config = dict(
    model='image classifier',
    dataset='capsule endoscopy frames (Kvasir-Capsule)',
    train_examples=42238,
    image_size=48,
    crop_scale_min=0.5,
    horizontal_flip=True,
    translate=0.06,
    targets=['finding'],
    num_classes=11,
    arch='resmlp',
    norm='layernorm',
    norm_position='pre',
    activation='gelu',
    mlp_ratio=3,
    parallel_block=False,
    inner_norm=True,
    drop_path=0.1,
    patch_size=[4, 4],
    conv_stem=False,
    layers=12,
    width=192,
    mixing='mixup',
    label_smoothing=0.1,
    loss='cross_entropy',
    head_dropout=0.1,
    init='trunc_normal_002',
    residual_init='zero_last',
    optimizer='adamw',
    lr=0.0025,
    beta1=0.9,
    beta2=0.98,
    eps=1e-06,
    grad_clip=5.0,
    ema_decay=0.99,
    steps=16400,
    batch_size=384,
    epochs=149.1,
    lr_schedule='linear',
    final_lr_fraction=0,
    warmup_steps=490,
    weight_decay=0.1,
)
Rows from block 2 of a small image classifier, named by matrix and row number. Rows with one number belong to one neuron. Each number is 500 + 25 x the weight over its row's rms, rounded and kept within 0 to 999. All counts start at 0. Numbers have three digits each.
After each neuron's rows are labels from the 100 images, of 14848, where the neuron reaches its highest value: "responds to" is what is common among them. Only what is clearly more common there than usual is listed. The data: capsule endoscopy frames (Kvasir-Capsule).
# fc1: MLP up (model.blocks.2.mlp.fc1.weight, 576x192), inputs 0-95
# fc2: MLP down (model.blocks.2.mlp.fc2.weight, 192x576, transposed), outputs 0-95

fc1.346:511502468490488497501514497505507476453524483494508511457489508479485487510484520606520489452469401541497555495492474492501485507487505506523503505541495520433540526496495497503480506502540556515486510483479535507506488459460485509509487524473498495472503519470524523518496507508468480532
fc2.346:463507516517525471473537470453481527546480473500465487504486525486493505514482538490504527526506495492457465526527536511534538494483528489524497465500499496537516492492529470504505493514490476524502536526465498475483493505525509489467474504511495523511519503483504494481490489533495521500
responds to: finding: reduced mucosal view

fc1.474:503517471529577512519534540511506500521486511503515479500470545497542540493525540506496487492481507523463521481491475439505503528450477485518533504500506553501466532514516512506513496496492466444511481491516499465511464492521515493509519528482482509498495521447483523489532477520493476547
fc2.474:510504526511552515503484492528524511495526486491483488462525485503490501467519437517476472466522498505498544457513505493483504513530497528488522522532512500489523495484495472526491507511507504499558509502500493521519488531522520501496472527464543465546515529510485487518492457468489479514
responds to: finding: reduced mucosal view

fc1.255:495492513527526496530455483503528521515487495496466512509473539498479497501518486503528472481527502534490479505488510495494485503482443502481473523526493519513528487475506439480554501500542517529484528509494562519530487504507465472531477556507490469448488466441527523507514514513499471476
fc2.255:474523496477450472557456505496468497515473458452551547512519481498515474489524475480500536486474467506525485504473446518497486488512520529523478494449487512529515502513455491489511491521492513496469499520535541541495521465485506478474531465514518496500508517482509509517476567479526500471
responds to: finding: reduced mucosal view

fc1.29:503499503489508523487546510536465444436532485517508531525455511496481507475515535509465534480475483504472512480500550468467489521504501493491508475517508504481504585452514501475534519508510522494497484527474494535471491477459495501494460507498509506558484502505491487494514535471514499470
fc2.29:515486461491454520462475461478534564470468478519527533505500447510545518503466513491490511519449511497507540470484510534489539503471452463487490472529492517536525480501473503470459506491540490474519473504500488492479495501509496470453489448485494508455538475506500498504437504522496502519
responds to: finding: blood fresh

fc1.541:558542518530562521487546518471500494493484490537508478529494540464477565548535566506513485491486517502477508526477473472489490514501520488482519501440528539492465488513529496478508488514485530485508450452497494489494484468539488486507504494487489483514537500490480532470477465496519482529
fc2.541:496493502550505509511505543501542533525557516482492480492461499496498467488509451473524511469529500509525524478479505493479468516497505506432514480563531507519508460531457474498524463517481468506545556533485457533497509541527471483540525516493505482536474508493491462500485441479515496505
responds to: finding: angiectasia

fc1.184:557469464498489492523526500487506524518510524527503513522457494486490479485486533484532502526539518505513489496515563470466486493457502474489505456527502470525555489505482506491537501507534508514470491507505511505471497486467507485499473473536485502477544458521500513518465576515496513475
fc2.184:500505554490513535494490455504471429496451483435482468500525499495530515505532544530489517506500487484495474489504497514476481548504476533478497506509465497481489476503508475499522575498525525503483500510514542456492490520497479537520512539513477484503497486477499511518508480488461472472
responds to: finding: ileocecal valve

fc1.462:524495482459531521517548466469532501532475515539499515481503525467518520478538497513480473466508488529519458498487538479467492535488487495500491494501500515456520483487513478468559481499504490492506502490498528516529496522508487519495497507491497513512552446498501545508464572490536460510
fc2.462:488458488459489540496489484505496530483518508530512537470467461513544527486468513522441506501470498496522503520472550505495486521498480460517487523468448473510532510503481509494469538473509509511496512520523467502499472499491495500517531499473503484520472535513501481514488513489522510529
responds to: finding: blood fresh

fc1.142:452507492509502508495486518495507483494548541504509477468494508490521488486492478506501437514470487513505464448511505481518512519520489505521491506520497495553503493500497462512518504500510495516523541565469498476521461513479519518520440537479488511521497492485496483478524500470482475545
fc2.142:538455514505504477480509542478494473485468448482548466507472509563510487479530520485533482478473487460516511485466496537490498496542538500481497550507476482490469490506518530504495479517480462433494513474493545473449527492508478539500508498519485489488504493506490533471497498491519516487
responds to: finding: angiectasia

fc1.42:574528508498501518492530509455521479503494520509535499517499527514464510553537567505500508461468480499486504529500474496484488513488506508501510515473494502452469532478522470470550497522480520481512480464488526486475511464529481470518539520491479470525494515449493541485505500484508476528
fc2.42:501447505498510479481523518470499515513550535472528514514454540501525487466475480476541515490534522488496541477469516496421489540520522504444512529534526499503498477510442448504481477545509488466523540490534486524457513513560467507512515492504499511472502464510522469522457491497490485485
responds to: finding: angiectasia

fc1.402:522499511464528477535511466503495516535510519505480481489476482494505480468526531476465488503512501501536497416485500478506532545434475483494513447519535467487517483490526502515527539497517512455490530527466477488554495513466535498487453508489514531512523432485497488509507508511496474494
fc2.402:465514558496550473505510491538512533548538487502503537487472530507504519471482483499444502469533538504512522480461488508510538519493458488486456498531545536485498556493462485498489494462519493538529502497492491513498459511522512472458498468470482509455500514496497478528491478502528472502
responds to: finding: reduced mucosal view

fc1.147:490513458511488508493533506499481465448489497490545508488496517480541526516583484541509525459479440527467531527510482472462488503514522515524519514477490524475483539510496490470510507496497549513484476471517541505498495487498512584532528491507497450494518512511520504507487487464487509493
fc2.147:453510508536520532474502468478486480520457490529446460452525496514508554516492512503494479492502489465510455528517534491505520553526491504464528442536525493513515490546524475502529525524519462540533527503501494528496469541507516473458489509478485474523535510523449507469472526448557495496
responds to: finding: blood fresh

fc1.196:492489451496496505505482521513503442442527509485491489493500486488476476525524468585504536492477473494490571511527475492485489519490496534503529511481502487456544547478500484512462482529475536482538508484526528452469497504506519511539513520456498454505475519493543510510511502489497505503
fc2.196:471448532492477471491525487494522475499524531508509550500512502494538488505513503502519515518464529480480554483510489514525504502449481457532498503568449493513502490484465531467457525499542502510494531529498504509539506536495524505491509537490455528483498522469508509543481468501474474481
responds to: finding: pylorus

fc1.222:535520522519537515500535488470485514524500463534453504488484513497498503499490524468489499543506510497539500455469505490481472511491499476493521443516578488513505496519535497504509492505513535457490496505510486484552496473514514508474507501478512507507526434446460542484470527493467490515
fc2.222:466540512502510543510493519530499510494499523537453502498487548515508543502451481511506478499569527503489487497510504484485504501499442491529489524548507563480478539532507525473524498474491496557480508503509463505481494530508510469523528484513520503503512540481426500522493491459481498507
responds to: finding: ulcer

fc1.50:449483476497512515483546510562495501520547520511501491500480490502523485450510527517439520499502492523485537476525507487511511485485468539490458503488487558527489562471512489498542542488466532488497548588495477480498496523503563523546521503476510500528514482496482488512530523455486497498
fc2.50:556483548492474530566540500503504528527501461438505509528548448511520485467475532473491495514516493503467501499471450549486488481492527511468526495521466542509496486511523521498485491501516452510486514489520513498458539464516469490504553509529488507458482495526460519518479482481515502524
responds to: finding: angiectasia

fc1.214:485492487462500508493492509541513477485436473521525489482506485498471486484542524560471507506497463506523499468480465520476498499495462493519479514487500529399537539483488524494497483488522506516492539497516505459511489497508491515519516491471488485466530516472492484503525539514524496531
fc2.214:455515466499518512427477518502508486512508488464485475502537552502476485509481477483519483497542512519460464495523514449522511492534463484520520489548530513521495461499498498509459517475526520468476513465458521528516499504478497502466463534520504520508540533500512484516497473505537474481
responds to: finding: pylorus

fc1.308:493499530514500493568478446495504514535568509480502517517491538485541509508473513476482505480496514486502491497494480491525572513503515503483455458485505485520479505501511491508506482564477529467515530520461494494554500474467497474467496530514491513517495526480492463477494488490521466492
fc2.308:451510481464476495507486463467517488486526453514513539535489546543514467498507516527500496485477557500505498443535506539520545498529477445482472500519478475554506504453486465435493479478499499508520538476478493552465514467540524541503506484473519475536506487493512469528500493475481496465
responds to: finding: reduced mucosal view

fc1.539:474493475484500495485582500514479499480532473518477497482482470476496504464529542553480518486520443539492524456492506445522488529440513477500512481497507515470494561474515504510510527505498508505501524533487471489521478480489529586494504486462499520511516458485460511494522530516524509511
fc2.539:512469495469492503517491500499538521525481518498473535519520523510487491501456530503476494507480522480480519520483500518509492500527508528509487498473546502543499526523488552471464468491485481510484488490480526510451468456473474498494468496502452482484509486490453419464509501497541512441
responds to: finding: blood fresh

fc1.560:519458498464505480525506512517543501501489546501514498493463494504489481476471457506495486526526499520548560491517483522514516521486476447455494479500527503438590501500462514487495548512515480524506510448490492522476493515466545514458504467512502501469449491522493476508486534452496518522
fc2.560:522508519477506507535470509512477487512481515484538476499518493487494466488520476511527499478540510569459459544487557484447454482526558523521505544466466503559446505482486511484529449506476507506471508527513492520502480486488512475499489528514471502477532482517531492481483539455511485518
responds to: finding: foreign body

fc1.162:501517488519521522520476521492498482489483504520501523547491515485506511523510510481523481539455536507495521481512517481502528487503522472480508470476534496551479506495513508490501490547517481485509466542505481493506498471493521490502476492497482491502499501471487489463494508515474504542
fc2.162:514515444509526494501459501464507478472549565535502502543463530503517472510488502499546488530488548502496497497543538478512494517467459480499501478513513504531509488509476504472468498517496511493472494489470468525536508513486504495469493516530507496531529503475494488494499509488472454475
responds to: finding: ileocecal valve

fc1.21:492508484484469526499465458525507502465447493488476502527510480489489496527558513524563527472504505530537495511521487518457538512514499516507508516514477492467493496489505414486487477511513488502490525500521585514505514497529479526511529487510466427526474506484545472509486506495519516479
fc2.21:525469525465495482542501495467542499490493522530520520504492505527497525504479484519488502483482491518535510501518463507497500467528504508482461483496532518508488500503512499475475496558509543458497466501490527511523502504471504474470517478516480471537509498503492527466476481426478578466
responds to: finding: reduced mucosal view

fc1.373:513480481426479502577528499521499493488485512499492511516488490460520528475550543499527517508476489496509499489527505496450551535524527471488488488450470504505535549488463491469518553533501489497491484498516534488491503478496511536490499482511466467528484484501478449494502547466522532501
fc2.373:513494467488522497496497439475487470495524524501506499525488494501491526521502504526534506487470482513517476491536517503539568492504506496445465486453526464490482527472513471454503505530448485480506491491494513536528506477514514547488480507484501489538494490492480492465529529501503474497
responds to: finding: lymphangiectasia

fc1.523:550542503482515533505495535457532495478479497528508509508490544511508522529515495492536512469499486482477508531512504471493460523547530490493493518509499521463526520501489478468562494518501534485524490435499529527476501457529480464517506473521487470491479522491523534509449506510528483500
fc2.523:476496527531441471504522537479512474522539516492500487482409499510533480462505492474495480486516508487497530521516486537485480506529514504400474511514490487506511501529493508521529484578480522516495499516505456491504489507464494499516523477544512486494506489524505488486472475515472505493
responds to: finding: angiectasia

fc1.19:577476508491506498502488459494523522506511500490483526485433493484502513480473501498515476499519501486499492505497535451499521543458492501481508428504509470510514475508499501513544549515513541484503498492505497495505469508450498467479482502474482511518495496507527501503490570501487472520
fc2.19:474485478525504536524500500509506473501457480458495460441497493470491538480515525550487487500531498520494443504505500514454470528533520511485532509481497479537472487508507477526490501454547510533525490498524521531506432556497527502533501524424466495502488458569492458477530501492519497516
responds to: finding: ulcer

fc1.465:487515505496503507504557514525486509466493467526471501515488498496502494479546561522506526488532462579479525468477501498488497513461480469500513516525488546481490555468515492470493516486522479510473523518455527515529507488507488553506501527519481501493515498502456495510485480514536513504
fc2.465:529494489502507500504528469501547488511517504477495499509519538495515507501480498537496510525490521464476523507495504540515495493475506475555501553515481518512490521478452544456517500475501507531505530489487548473478485502508507500469499532486481505520469510482456489516556496491489504464
responds to: finding: blood fresh

fc1.312:470503513531532472485499469497554544542544512483519528495478514516518528500535506474446496472485518512512499507498454473459508488510489512501485504466508491482492538494520494474552523524504588475535464480477527503493474496501515485499479537491472499506520430485487488494518502488446501517
fc2.312:444451509476535490506574535509482496494535506507493493509495519498474487493437509486509481526512481496501517523504519516469482506516559512519478521491497467504463540457468511480495470467430448533509444494507529523506496457496485556507463541503517483505479530513487461496524495484494484475
responds to: finding: reduced mucosal view

fc1.288:487455489433476503545519488538496495490483517501485524514486487483506543473545541496510519501463499500512500497513500501457559538539506484490484503445465506503527535484469495478509584519498514493489487511517538476515501498483507532504501483499468470538478482490477443483504530448509536516
fc2.288:513487452481514489503515452476489475483533523495493490531473500486486528509499493512537519482471480492504469509539503501527571516507518491450457482467536470496490548474483477442521498531460491498507484483522503538503516482512492524485501507489492485523485497488473507473515536496509478504
responds to: finding: lymphangiectasia

fc1.291:484476544477488474523470468494511511541560553504520507505498489505530500503485515495487509533503532510538512487505515520471512488527500492452461496458509463521542493494504475494480555518486541494503512486480512482532509485454518541486503520519492489475500443476502455514493461469461542504
fc2.291:514500547485526505451522541469518507555539489516488524506501547482499487529477496505495460522518499501485463542506533430505485483504502487497491523453472522477528461546481525505515501488469512507479507467439505517524484477456512490485438513538488487498531529547499476480514491526523520501
responds to: finding: blood fresh

fc1.452:498494477485482520488487474444546500448466497508495565501500518513498515563474460504569496545506492529513483525506534492450467494517507458485506515509505491486513485509497463446518481530505457486509437477479577549496508480486463512494500489516466457508525458505505497497482528486488527476
fc2.452:458470524482504478482516518513476512539516455485512529496467471528475469494458491479473496507518486479521475484513487557506513457512498574477495486485493488522452484519527501518469463527501490472465466514500551506466492477465537482562497496507487500507481491490530475474486497434498504463
responds to: finding: angiectasia

fc1.326:553531455531553500493504510502501508457516467527486489509492527428501516523562531492551480504481480487467491492510487453523484501485500490512514508506509549515486486487488487491519480488525515476497503458525527521514496470532512493545500531502507478486533518477498543487522496531517458492
fc2.326:493539493546499530469468540478527521459532522489520506483515493496498455499487399498506493496513513467497486477513514491537502501473502514468487500535552524513505515526464459479531419498499516475522477517509468520447481520517505484556485479476524520503515490496522521484518516518503490501
responds to: finding: reduced mucosal view

fc1.98:472450527484503474528519490468502502521517516485482511492479503491508508499547517516494495427532488580495481524490502508406497529506531478491493501494512469478496492463523495450501501506526508505503493464474519529539502517491473548506511513502516496465495496518512435511491483474541504439
fc2.98:507495483571470509486515482498515484499513481493498537432468469541516471492471540500517512556490476471545521522532487524517521496521508495474511481508478464516466495522513536546482519512502467466527499528495442498500484489509533478500531502437519525521489498504469497485522535488505513507
responds to: finding: reduced mucosal view

fc1.441:534518514496508491569496455491500498479515508528463520507486526466501511515544501480503484471486488493533480492508489470522528530532487486502482473487541496489538556472512465478547510532490516477508509520503489492494484466496501493483493536504495495540493477444461503448520512469511486487
fc2.441:512429476490543523486530466489502485478571526503493537488447522516521496490494513530511493487486477511537497509532517510510549529499544500452474483473510466492474529492521514460488487524490463499526512465487502523464511502480523515481509540490479475518479468545503478481504527458534476479
responds to: finding: lymphangiectasia

fc1.276:499479500439480494528507520492488480503492521499507514496474501497526521470538503483484502515451504492524496482504522490469534528554495431498492495432492505487558504510480513486497568522472511502490485495526498492502501488467502553472484487528485480536487474472484456473498517484467555538
fc2.276:496491468490529507523518462481489494497513544524478493509477531528505522498491508500518483491491477507524491510533527489538560503521510498472448495464518486497492508492510476486514519535451500494509497485518502521494502477508504530473495507497498480480488481485472496488486535507472449488
responds to: finding: lymphangiectasia

fc1.263:519518517512488531498503503488560540507525516528492521506505516494547578482487498499520455524507541483502512523497526505506506502550494487499445516519480524523518453507481471472534534517503553494519488466508531494477486503506481468497507480509474477509528517498490521487462475488462507528
fc2.263:502461525481489522508513482478557517476507498491502517490503523507544520490480482543508516496458485482515573502509483523506478521501509524472508484495563527519503458498493489463453523542481469499560513497485572494477493511500508547482517510473441440501485507504494492502477493493535486480
responds to: finding: blood fresh

fc1.257:504469520452488508509517465523561504445490540545502539501491487485462525489502475556483492484508488518492508474492528506502528513489484508457475498509504497475510480478499482490486551505528523520490502510492523479560471512456484521505477499467472486542538487532553435489523509523489493491
fc2.257:473507490488550531475511537523516468466548513548511485483457552507474463500515477528515495494493480491484497475501489466530514524490481477491499488495530542503546489483469523507494520538498488513503508500483494503507511541465502490474461549504502505541478495495500482481542523524505509548
responds to: finding: reduced mucosal view

fc1.133:486472482488521489506497499479497490520510496513461545484459491474506523482518507482488467516475491480538471496520504483482509537544517478490491440481552480483504497521523510506514472525493556473487483487517490489499477487455509513469464519530482499490512474513520483458514557495491521516
fc2.133:492489510523534532523518480521486449500493526502457502499510523513513524487507526488526450519511521522511458495492539506503500537533482529461470541505425519515489520481503487494540515471483487539504473489488506520457484510491518475522480540497533476496474488548466482496523543511477458483
responds to: finding: foreign body

fc1.169:494485521440502484535507497488482498492525503512487504500483529450523549485548526479487498488439479499499467493483492497476572527546470460484495511454487536469536515477490493481509556502488546468480470482520512497500503506501493527510490512528502499527484495503466473481488517497511543509
fc2.169:512481470458524491508500444492455501492485514518493496522496492503516520503517520492506506500476485487514448506538500490514536518507506484499451487468522493513488520489479494458493545492494504457484489479530511527518523485522479536479498520495477486505510494476442513523482555498524455484
responds to: finding: lymphangiectasia

fc1.384:557542543493527503527505477507496495531454483498499502530496586488528523476490487503490482498480524492471498501457480457497488486477452531497530496462502514520500529467509487502514517503479510487499510507527506522506500495509507490496509546506495511554521478482442505470500505458480500519
fc2.384:497462464481519482499499474534487531486538513473490508490482452488435491473513503522463531471507510513479462461517507480517506526518510468539503478495508484523493515434485497487461499445537501549505523468503442516536512516532490488522513525459484509511484463512487498497511487443500462549
responds to: finding: ileocecal valve

fc1.372:483517468477488524478538508496513492455530523517484510463500489510507460503520515541488478540507469543517499484489487462508491518466453497511506526467474518498474517484501507505514533492472486500516521543480498442515474509502520525537502525447494511517516470484482508484514513470495501546
fc2.372:523427481482488513525509520463544456483508529460501500526526529528510511522453516523481490498484500486468530458485505530476509513505498505500521570504471498525487481507507503501474474506498488457478511473454536475461515514458466532504496499529448494510485500531478444506519486522509514474
responds to: finding: ulcer

fc1.314:483498491527514503496514489519520513510490482512443512502488527481495533521500505525493486451495451547483490498499496489497516499497481512523460520502498513468502556469530445500542444513490514444500529510471520516492486439517481492515478547488436502484504504454478507500520510512514478493
fc2.314:500527463483506509546503472487516481455502515542469493525487544506555496520502495507495501515510520476500518505537496474482526508517484494505498483514502523481516500502488427465491510583487538448501534502523518482476531464510463547466499516529527489538495527486514469546475530511462478515
responds to: finding: reduced mucosal view