A small image classifier, trained from scratch: layers 12.
Rows from block 3 of a small image classifier, named by matrix and row number. Rows with one number belong to one neuron. Each number is 500 + 50 x the weight over its row's rms, rounded and kept within 0 to 999. All counts start at 0. Numbers have three digits each.
After each neuron's rows are labels from the 100 images, of 14848, where the neuron reaches its highest value: "responds to" is what is common among them. Only what is clearly more common there than usual is listed. The data: capsule endoscopy frames (Kvasir-Capsule).
# fc1: MLP up (model.blocks.3.mlp.fc1.weight, 576x192), inputs 64-127
# fc2: MLP down (model.blocks.3.mlp.fc2.weight, 192x576, transposed), outputs 64-127

fc1.222:471470419509461429412446494468452548538549546514568502555587487528554479464413533463419494521574469429437509478538524455505475466494394430465486482562555496458495552554405523527401461556574519
fc2.222:488638470544444501546493456540491529494442444527464525455573406526495425465462499430534504496569549553495525458563583589502460386509460386511433480529535540490500456537449483499526553529459559
responds to: finding: foreign body

fc1.50:532529590519562538537536506519562487449477538558460487462382377547369501492490410497470531403512546535490558443540435597517544473483534467521363510544418472484546442508455514505449450446477514
fc2.50:461530417486497482537450507542557483496471480481482483509510528416445534457527459492576476465428534519424498389512536553556523520396490483493460484529557449520617499470490554437545555516530491
responds to: finding: ulcer

fc1.98:433468578512479519500559458436508463502499475610428544555555506400342515595484553500463495488579530543633587531494470467413614524495489526510495475477478586557468441408488486523531521545482519
fc2.98:533515464375542496487470598490561461521482564453505564617477476514448539624570466493471445472450410562506441595529528499435470508518528456472525567427461520515508447482505504459448570483512493
responds to: finding: reduced mucosal view

fc1.469:507509521558502479537503456431507573473528485546516506489530483456508412449429451492396452510512513473581507520623622481586465374519449426512459526451392525488431576527448510582413453509538557
fc2.469:419464525435429577501534483461441495523512482510540514447521478447547564461444526566485541514450505504510570404530489501458470529559509607593512487495395528472475560476459424515548485563420549
responds to: finding: angiectasia

fc1.42:447518462567463418493429533395461616552516525454496509527586489496504399498501603549461384527523489495514504500503540514462487485485409463475541501551482477540471527488448514613491478555519500
fc2.42:414537460573558510481418448517492498457508480551439458482561553523554431537432470430514418445526527482498484475521459509502473414549492515558503465550578554498535479526421548441597509494498535
responds to: finding: blood fresh

fc1.167:428536501570428461542550481471510544482513573540441459476491431535425485425453539450468458514563442462558581356588442538459531449516485523568474485551516593559518447520412533487471555479542458
fc2.167:471461456496483463447414522516556503578471461500510480541499476466572493526558478591531444413441522561543443567425570509536487521362489422575463444525580452407578426453522540525498581443545498
responds to: finding: reduced mucosal view

fc1.350:551540598595504474477456528482473608503470520507527523524503473525443436473513465467523489449535523535523482550522529541461514424638506457558501540533389540492451552419439521507484472471611531
fc2.350:599401527476504502482508525490471487524461545558558514518503645428534464544514391465474447534497475532477569517450523407434622520423500464589515516485539461436550503446487470544537442506402519
responds to: finding: ulcer

fc1.128:444453507531471480559437447409470544447502372546535515506469560444520444501480537587389442493531602429565488529564547463539535449501457414549462573489423570510440537508526526565413419496551540
fc2.128:451505544461473542564526472466458491553564500509528526400541482491585539513445518555501501521472499438509497486483448508420435521533556531454518489423424496464447548480484400562498458562435582
responds to: finding: angiectasia

fc1.446:447506501535482510474433436447508559555442533477465508474484496427491433513484492542493466537522500438563554515518540517561503456518468409530541496414523509502465500567477503593469487493590497
fc2.446:547466462429421453532514534434492381528504517508558530554448407499423423403617509541482512489473563476476607443538460498546535406526535440482459529475520462394506490497534469500417546511477551
responds to: finding: pylorus

fc1.570:492452647514516450625398520503502534491477509431516545516412432483497525519553370651517590498512568529510563573520474517514517392599484467435565574524510454523504486464517483432504506528506498
fc2.570:511526529500525553555559506446474507513444560478473459393475552438429426435460497476522456446346451539524478401565493562468485485430499454520495463486552442492474570425486470551515426519467530
responds to: finding: pylorus

fc1.400:456444464591425416512507510415454528456384499506523435542447479580502442510511531575451431479484501480486592500478442513462564458530515428455548463585561473434441553547509498553437522501473527
fc2.400:472482521485481546447355585523546502401575522549500586499551542482469489540606474551519536475430533447575544553527551506504594554408453527525516482470490393511440554496495518455528537471484436
responds to: finding: ileocecal valve; finding: reduced mucosal view

fc1.320:492486527485470559581489520514482492495488553507501489491365491485475561426514382537483567483478485456486585436518477531560524456553601431512531521492455512404496520523502415516493430408510506
fc2.320:484582566525564516590476569485537546536561578467435511502451494448457465535449652561436513520496446486478471538415541598498475546558519453532527510535452448481485501430553462564410485502499447
responds to: finding: pylorus

fc1.66:414478449493478548495503499476506469455497446565520475504539590449494590527472567502480515481460536494502513503463455508473515484489564337473481556507520547372378506533497482612478372523497569
fc2.66:522489502562490555604448499475397527447498487477493544398661487456531511463440526489531391433551433473557551498558497540456477473548553445476484558506531438462407569424451413555490493553482534
responds to: finding: reduced mucosal view

fc1.481:496482543423487440543394500414474468522495439549566476521507503524448427503521535504518453539508579542489548507600521485509512491489417515488455488547461527520519473495451382452516495686505535
fc2.481:495495523545480487471572591560492396475471585494569484524513475580517505497602401558411603450467436542387524469496470542544599480474487476463506562563534433381488519483486524486486420359422431
responds to: finding: reduced mucosal view

fc1.468:459546462477495453481446500470446537522415497516421487535561496372525513460450489603474451501403504507487543539492582489530512502534523452483533518531511495375456662589551486522507421501495525
fc2.468:480510494483511561564504492504493416493505478422471525515517600497501518488509531482473576544453531533469475498556485440560534536452414516599523491455565522629519448478529510500542528454492443
responds to: finding: ulcer

fc1.465:573514501486529507490480501508508560563547499438495542456588423485585439497442508562494554563450475454541458538489532524559462383542481504414553512413426475563400537515495465437505533555516485
fc2.465:575503409441527437519552522478530461407536470622493492524465516506448457528442592509418470465478586440461534488520465463407503571489480534514465510426523488546503533459538472553486441479537512
responds to: finding: blood fresh

fc1.368:505449560526474461520535482466434551522469521467524451506411432449485458495479489651439557510483500505497507475511466518488557437595488490490562568551367513481466507480493508469451404489525470
fc2.368:510487571458502603430488512431436497540446581518545509425488493474491463441566489449545401433446461432483498449557531543439489521502509466510478401440492491432340600462420480576618450593441577
responds to: finding: pylorus

fc1.252:466493433529549467502536507471555539470503509569447497475483530552490452385455526384467441511473482507478497418598581471466511512407512516552472397454465506426550485655472491536457468522516488
fc2.252:447501389489535566448534540466513512519534506397520623536544435485464558549493517542431458571438485536475456535445490565523423522531512528463522594642535401512476528608516463433424547501425442
responds to: finding: ulcer

fc1.251:406477447504464448518517499455401593530467526446531509549552540429537453504446460535524530532451477439533525517496488500573489400590527487491569502518432472471431597567509478550453471470547504
fc2.251:579459464463617513491460472415440498535641482460485514565455535575434419457550582529454466522420539520506515504484513539537590518470476594460492478481474515450519529521592426450529430506503475
responds to: finding: blood fresh; finding: ileocecal valve

fc1.304:533464493559452480545549501446480445467508406584465473550542513437521452460467468490505472517512488455565526529581526507543465367600501513499451531517373521510422500441463530496430527529518538
fc2.304:424439561526502450511430565561471491472448521501585405575462485563557569509511471556571471509528461522447500537516503469514443531520452472514515428636493381453515523444455470482442581551416519
responds to: finding: angiectasia

fc1.113:531511523450504469484430500428442469635444505491501529528453489361401484487512525490429476559446516492404551554607557491494555565479439478562459470507419510509481502484477480457475491567580536
fc2.113:467519493453523511546363473507446371484528468499499406529464538640490554453466527514514439507491528505500440516521455510445436508545537420502527476518558545455482458482575445519605550577455543
responds to: finding: ileocecal valve

fc1.175:512550481542549545519499485517497520538522483511470481475609564519493485458492413458572390439400481423491467470534483532506494392451536489376433485491493488526444538497437493598518525615478596
fc2.175:529578552535472488517589462562487516486574494512382498407540429487508547455480549473525441391564486469492526473469457538633507609520516525456469514470540483529448561470467449496540385485503459
responds to: finding: pylorus

fc1.435:491491582497516548544497522517566526500482534591482477498530606482465435488572456479471553459511523487518599441513529521500575435480534487495496552495494467531452502527460494558495462530526535
fc2.435:525521531491446464582439475472489549489583411532431571496482470448573582506441507562476413376487485447532526577442531489483476539474508401548402524543557471547509501430499468532506469515486549
responds to: finding: reduced mucosal view

fc1.281:488569450436519442415464510409524491508399547543393541557474502486409485589581530481519461462530534486458509570521596502428551576489441449551577547563524508419478509563509530543569435463554557
fc2.281:578497556494502571542465548516449450480463515452517483621488488615459555439519509499549401490492471487561485463514476555485551389549483459432469464504497510522520425523554534487484556490475529
responds to: finding: ileocecal valve

fc1.572:468447501452492545405470498489423492553461514524549490461550530480450581464474558513482552478493502588487546471486406559482577527535559463610511492448514524391457544451468496464466443492596484
fc2.572:467486515518434474467473551487443488530528542526563457505480472476548403529541488551400579572542531394513450473513528507496488556412461607453537489512518442497515442503518527506434434459509483
responds to: finding: foreign body

fc1.100:541516605557507560531475516470480469509486516518512505521417430464467570517566413581478593487413601535483530633495538535535480425506480448479509572521445444497400520457529474522430449483462629
fc2.100:452440482484491519534543462505423447478467462550519492474592544443459461469521551469506572496521487489444530334562526449449557548476580534486498459515548540459516499499478461472545493565444503
responds to: finding: ulcer

fc1.144:514446471571475443534467525460358533618451566430531484480606523349499526448496446524454467576516475501521526539514552529488553539501572512420580528480427462537473598483515479494466476523601479
fc2.144:576435487444481454490406361549474550369511452542506399529432510534494423510415492513502500546464551580581478563506473429489496498472481551518511471493451596486547534540597511437529512488455470
responds to: finding: foreign body; finding: reduced mucosal view

fc1.246:486552534501445529597503535445373496556386513448502474496539558347491491468499453489499395559560464463519473567454534476579502540472581447486525537478490498514427527487558549592441447499587503
fc2.246:364499410491490544395453444461547522501570484598470432453519461536525540497484480509558566460463487601500540457530470505490466494503562448576504447518491535370542474588452462486551505523479501
responds to: finding: angiectasia

fc1.485:475500553530521439518504468507473554446542470471517433522516590494498494485556550545473441493580541471539484487595599450529520514484472530452440519542429509540519540488439477521526466534580492
fc2.485:502472575393450542491506507442494480541486502545546456430473501539572430511477449499398576542476564521470481547480495493401568445478506523524433534433464512477484522498522501546511440621394556
responds to: finding: reduced mucosal view

fc1.164:489520529523508466482422493474528506522545499529536496524583483518553416483451504487478587526525518511587474499593514530525460364490527477464457502544448562503476469451403465472396433624538612
fc2.164:452499461465576504521520515505520454538503546531500440505440615437521486462526381520529540527477480481441468422549488536419489509472528538567485495490438504396572483495498431498585354536399561
responds to: finding: angiectasia

fc1.441:421499560537515442531483502482449511439467431530539431567425517494420505485526606529522465489478590445469476512529541439352560606521519498518421442542552559424495518501533511613515497480511546
fc2.441:561492467531562523493538466500566577509570472564490424474448594476416415566439584492466473443472473626486526505433447463436537518459477559532528445401513556514611475486536520526516569431439496
responds to: finding: blood fresh; finding: pylorus

fc1.415:536468554453593479510456508547579487419534542484543463481403542571560494557512471551496494464467496437489447516479470440435483420458461490444447496494553526495478464519467484635457462516494543
fc2.415:487460566545494582425494484523420567593458493508534421437515542404469480509443514394553508496514528469552453515458567516485579602479539548459504461430514536480470545469513501459538564501513509
responds to: finding: ulcer

fc1.40:481577504525546523572517460436601486459500511563441542471430434480370495562419404550520496397475573529505548530542597512494540471480497426512452560525343559442482502530458478549473438469418584
fc2.40:483493548479496465563437476519555432438426458492498472492511525468440558442497498451540500498528479508461480342538475479520540604408489564492505395552536482543609471480477528435532608535494552
responds to: finding: ulcer; finding: reduced mucosal view

fc1.61:514541530460574520509501505584588532489563464536489563473523417476537522359544531448497492498551509488526452427630567505578483486498394536592401507459433525516545485530390499459515517575526501
fc2.61:471438470509475419455533558469465438459497474486586510578450527532588462523582407538439455554497567368459491541486479397510473492484566488394496555511507403511489462462564496482535520541506515
responds to: finding: lymphangiectasia

fc1.499:537512532463550494442426511427451518642513539488430502469487421500443554463499500513522398497560449463506511425488513507607507482511510455385501516490540449462482508570477553458451442569528519
fc2.499:575553507388518629511545487598526511523575483560517528500476486571555416566512548446477476430468535487586463497491531472442482498474499502583479498535459514607495486525474429522483473474468533
responds to: finding: foreign body

fc1.127:517501528516481563358559527552429521559531533492535490418499451508517550455570562512500555499492477526442513463467477597527512491497523451530447444392474448431392560507396473498495533517502520
fc2.127:474479492433362531460545610488490445558505610554528489512520457508462525455639498493405515508547485460465582458490557523458547454541490544529544547480453475476358536586447433565469516523525465
responds to: finding: blood fresh; finding: ileocecal valve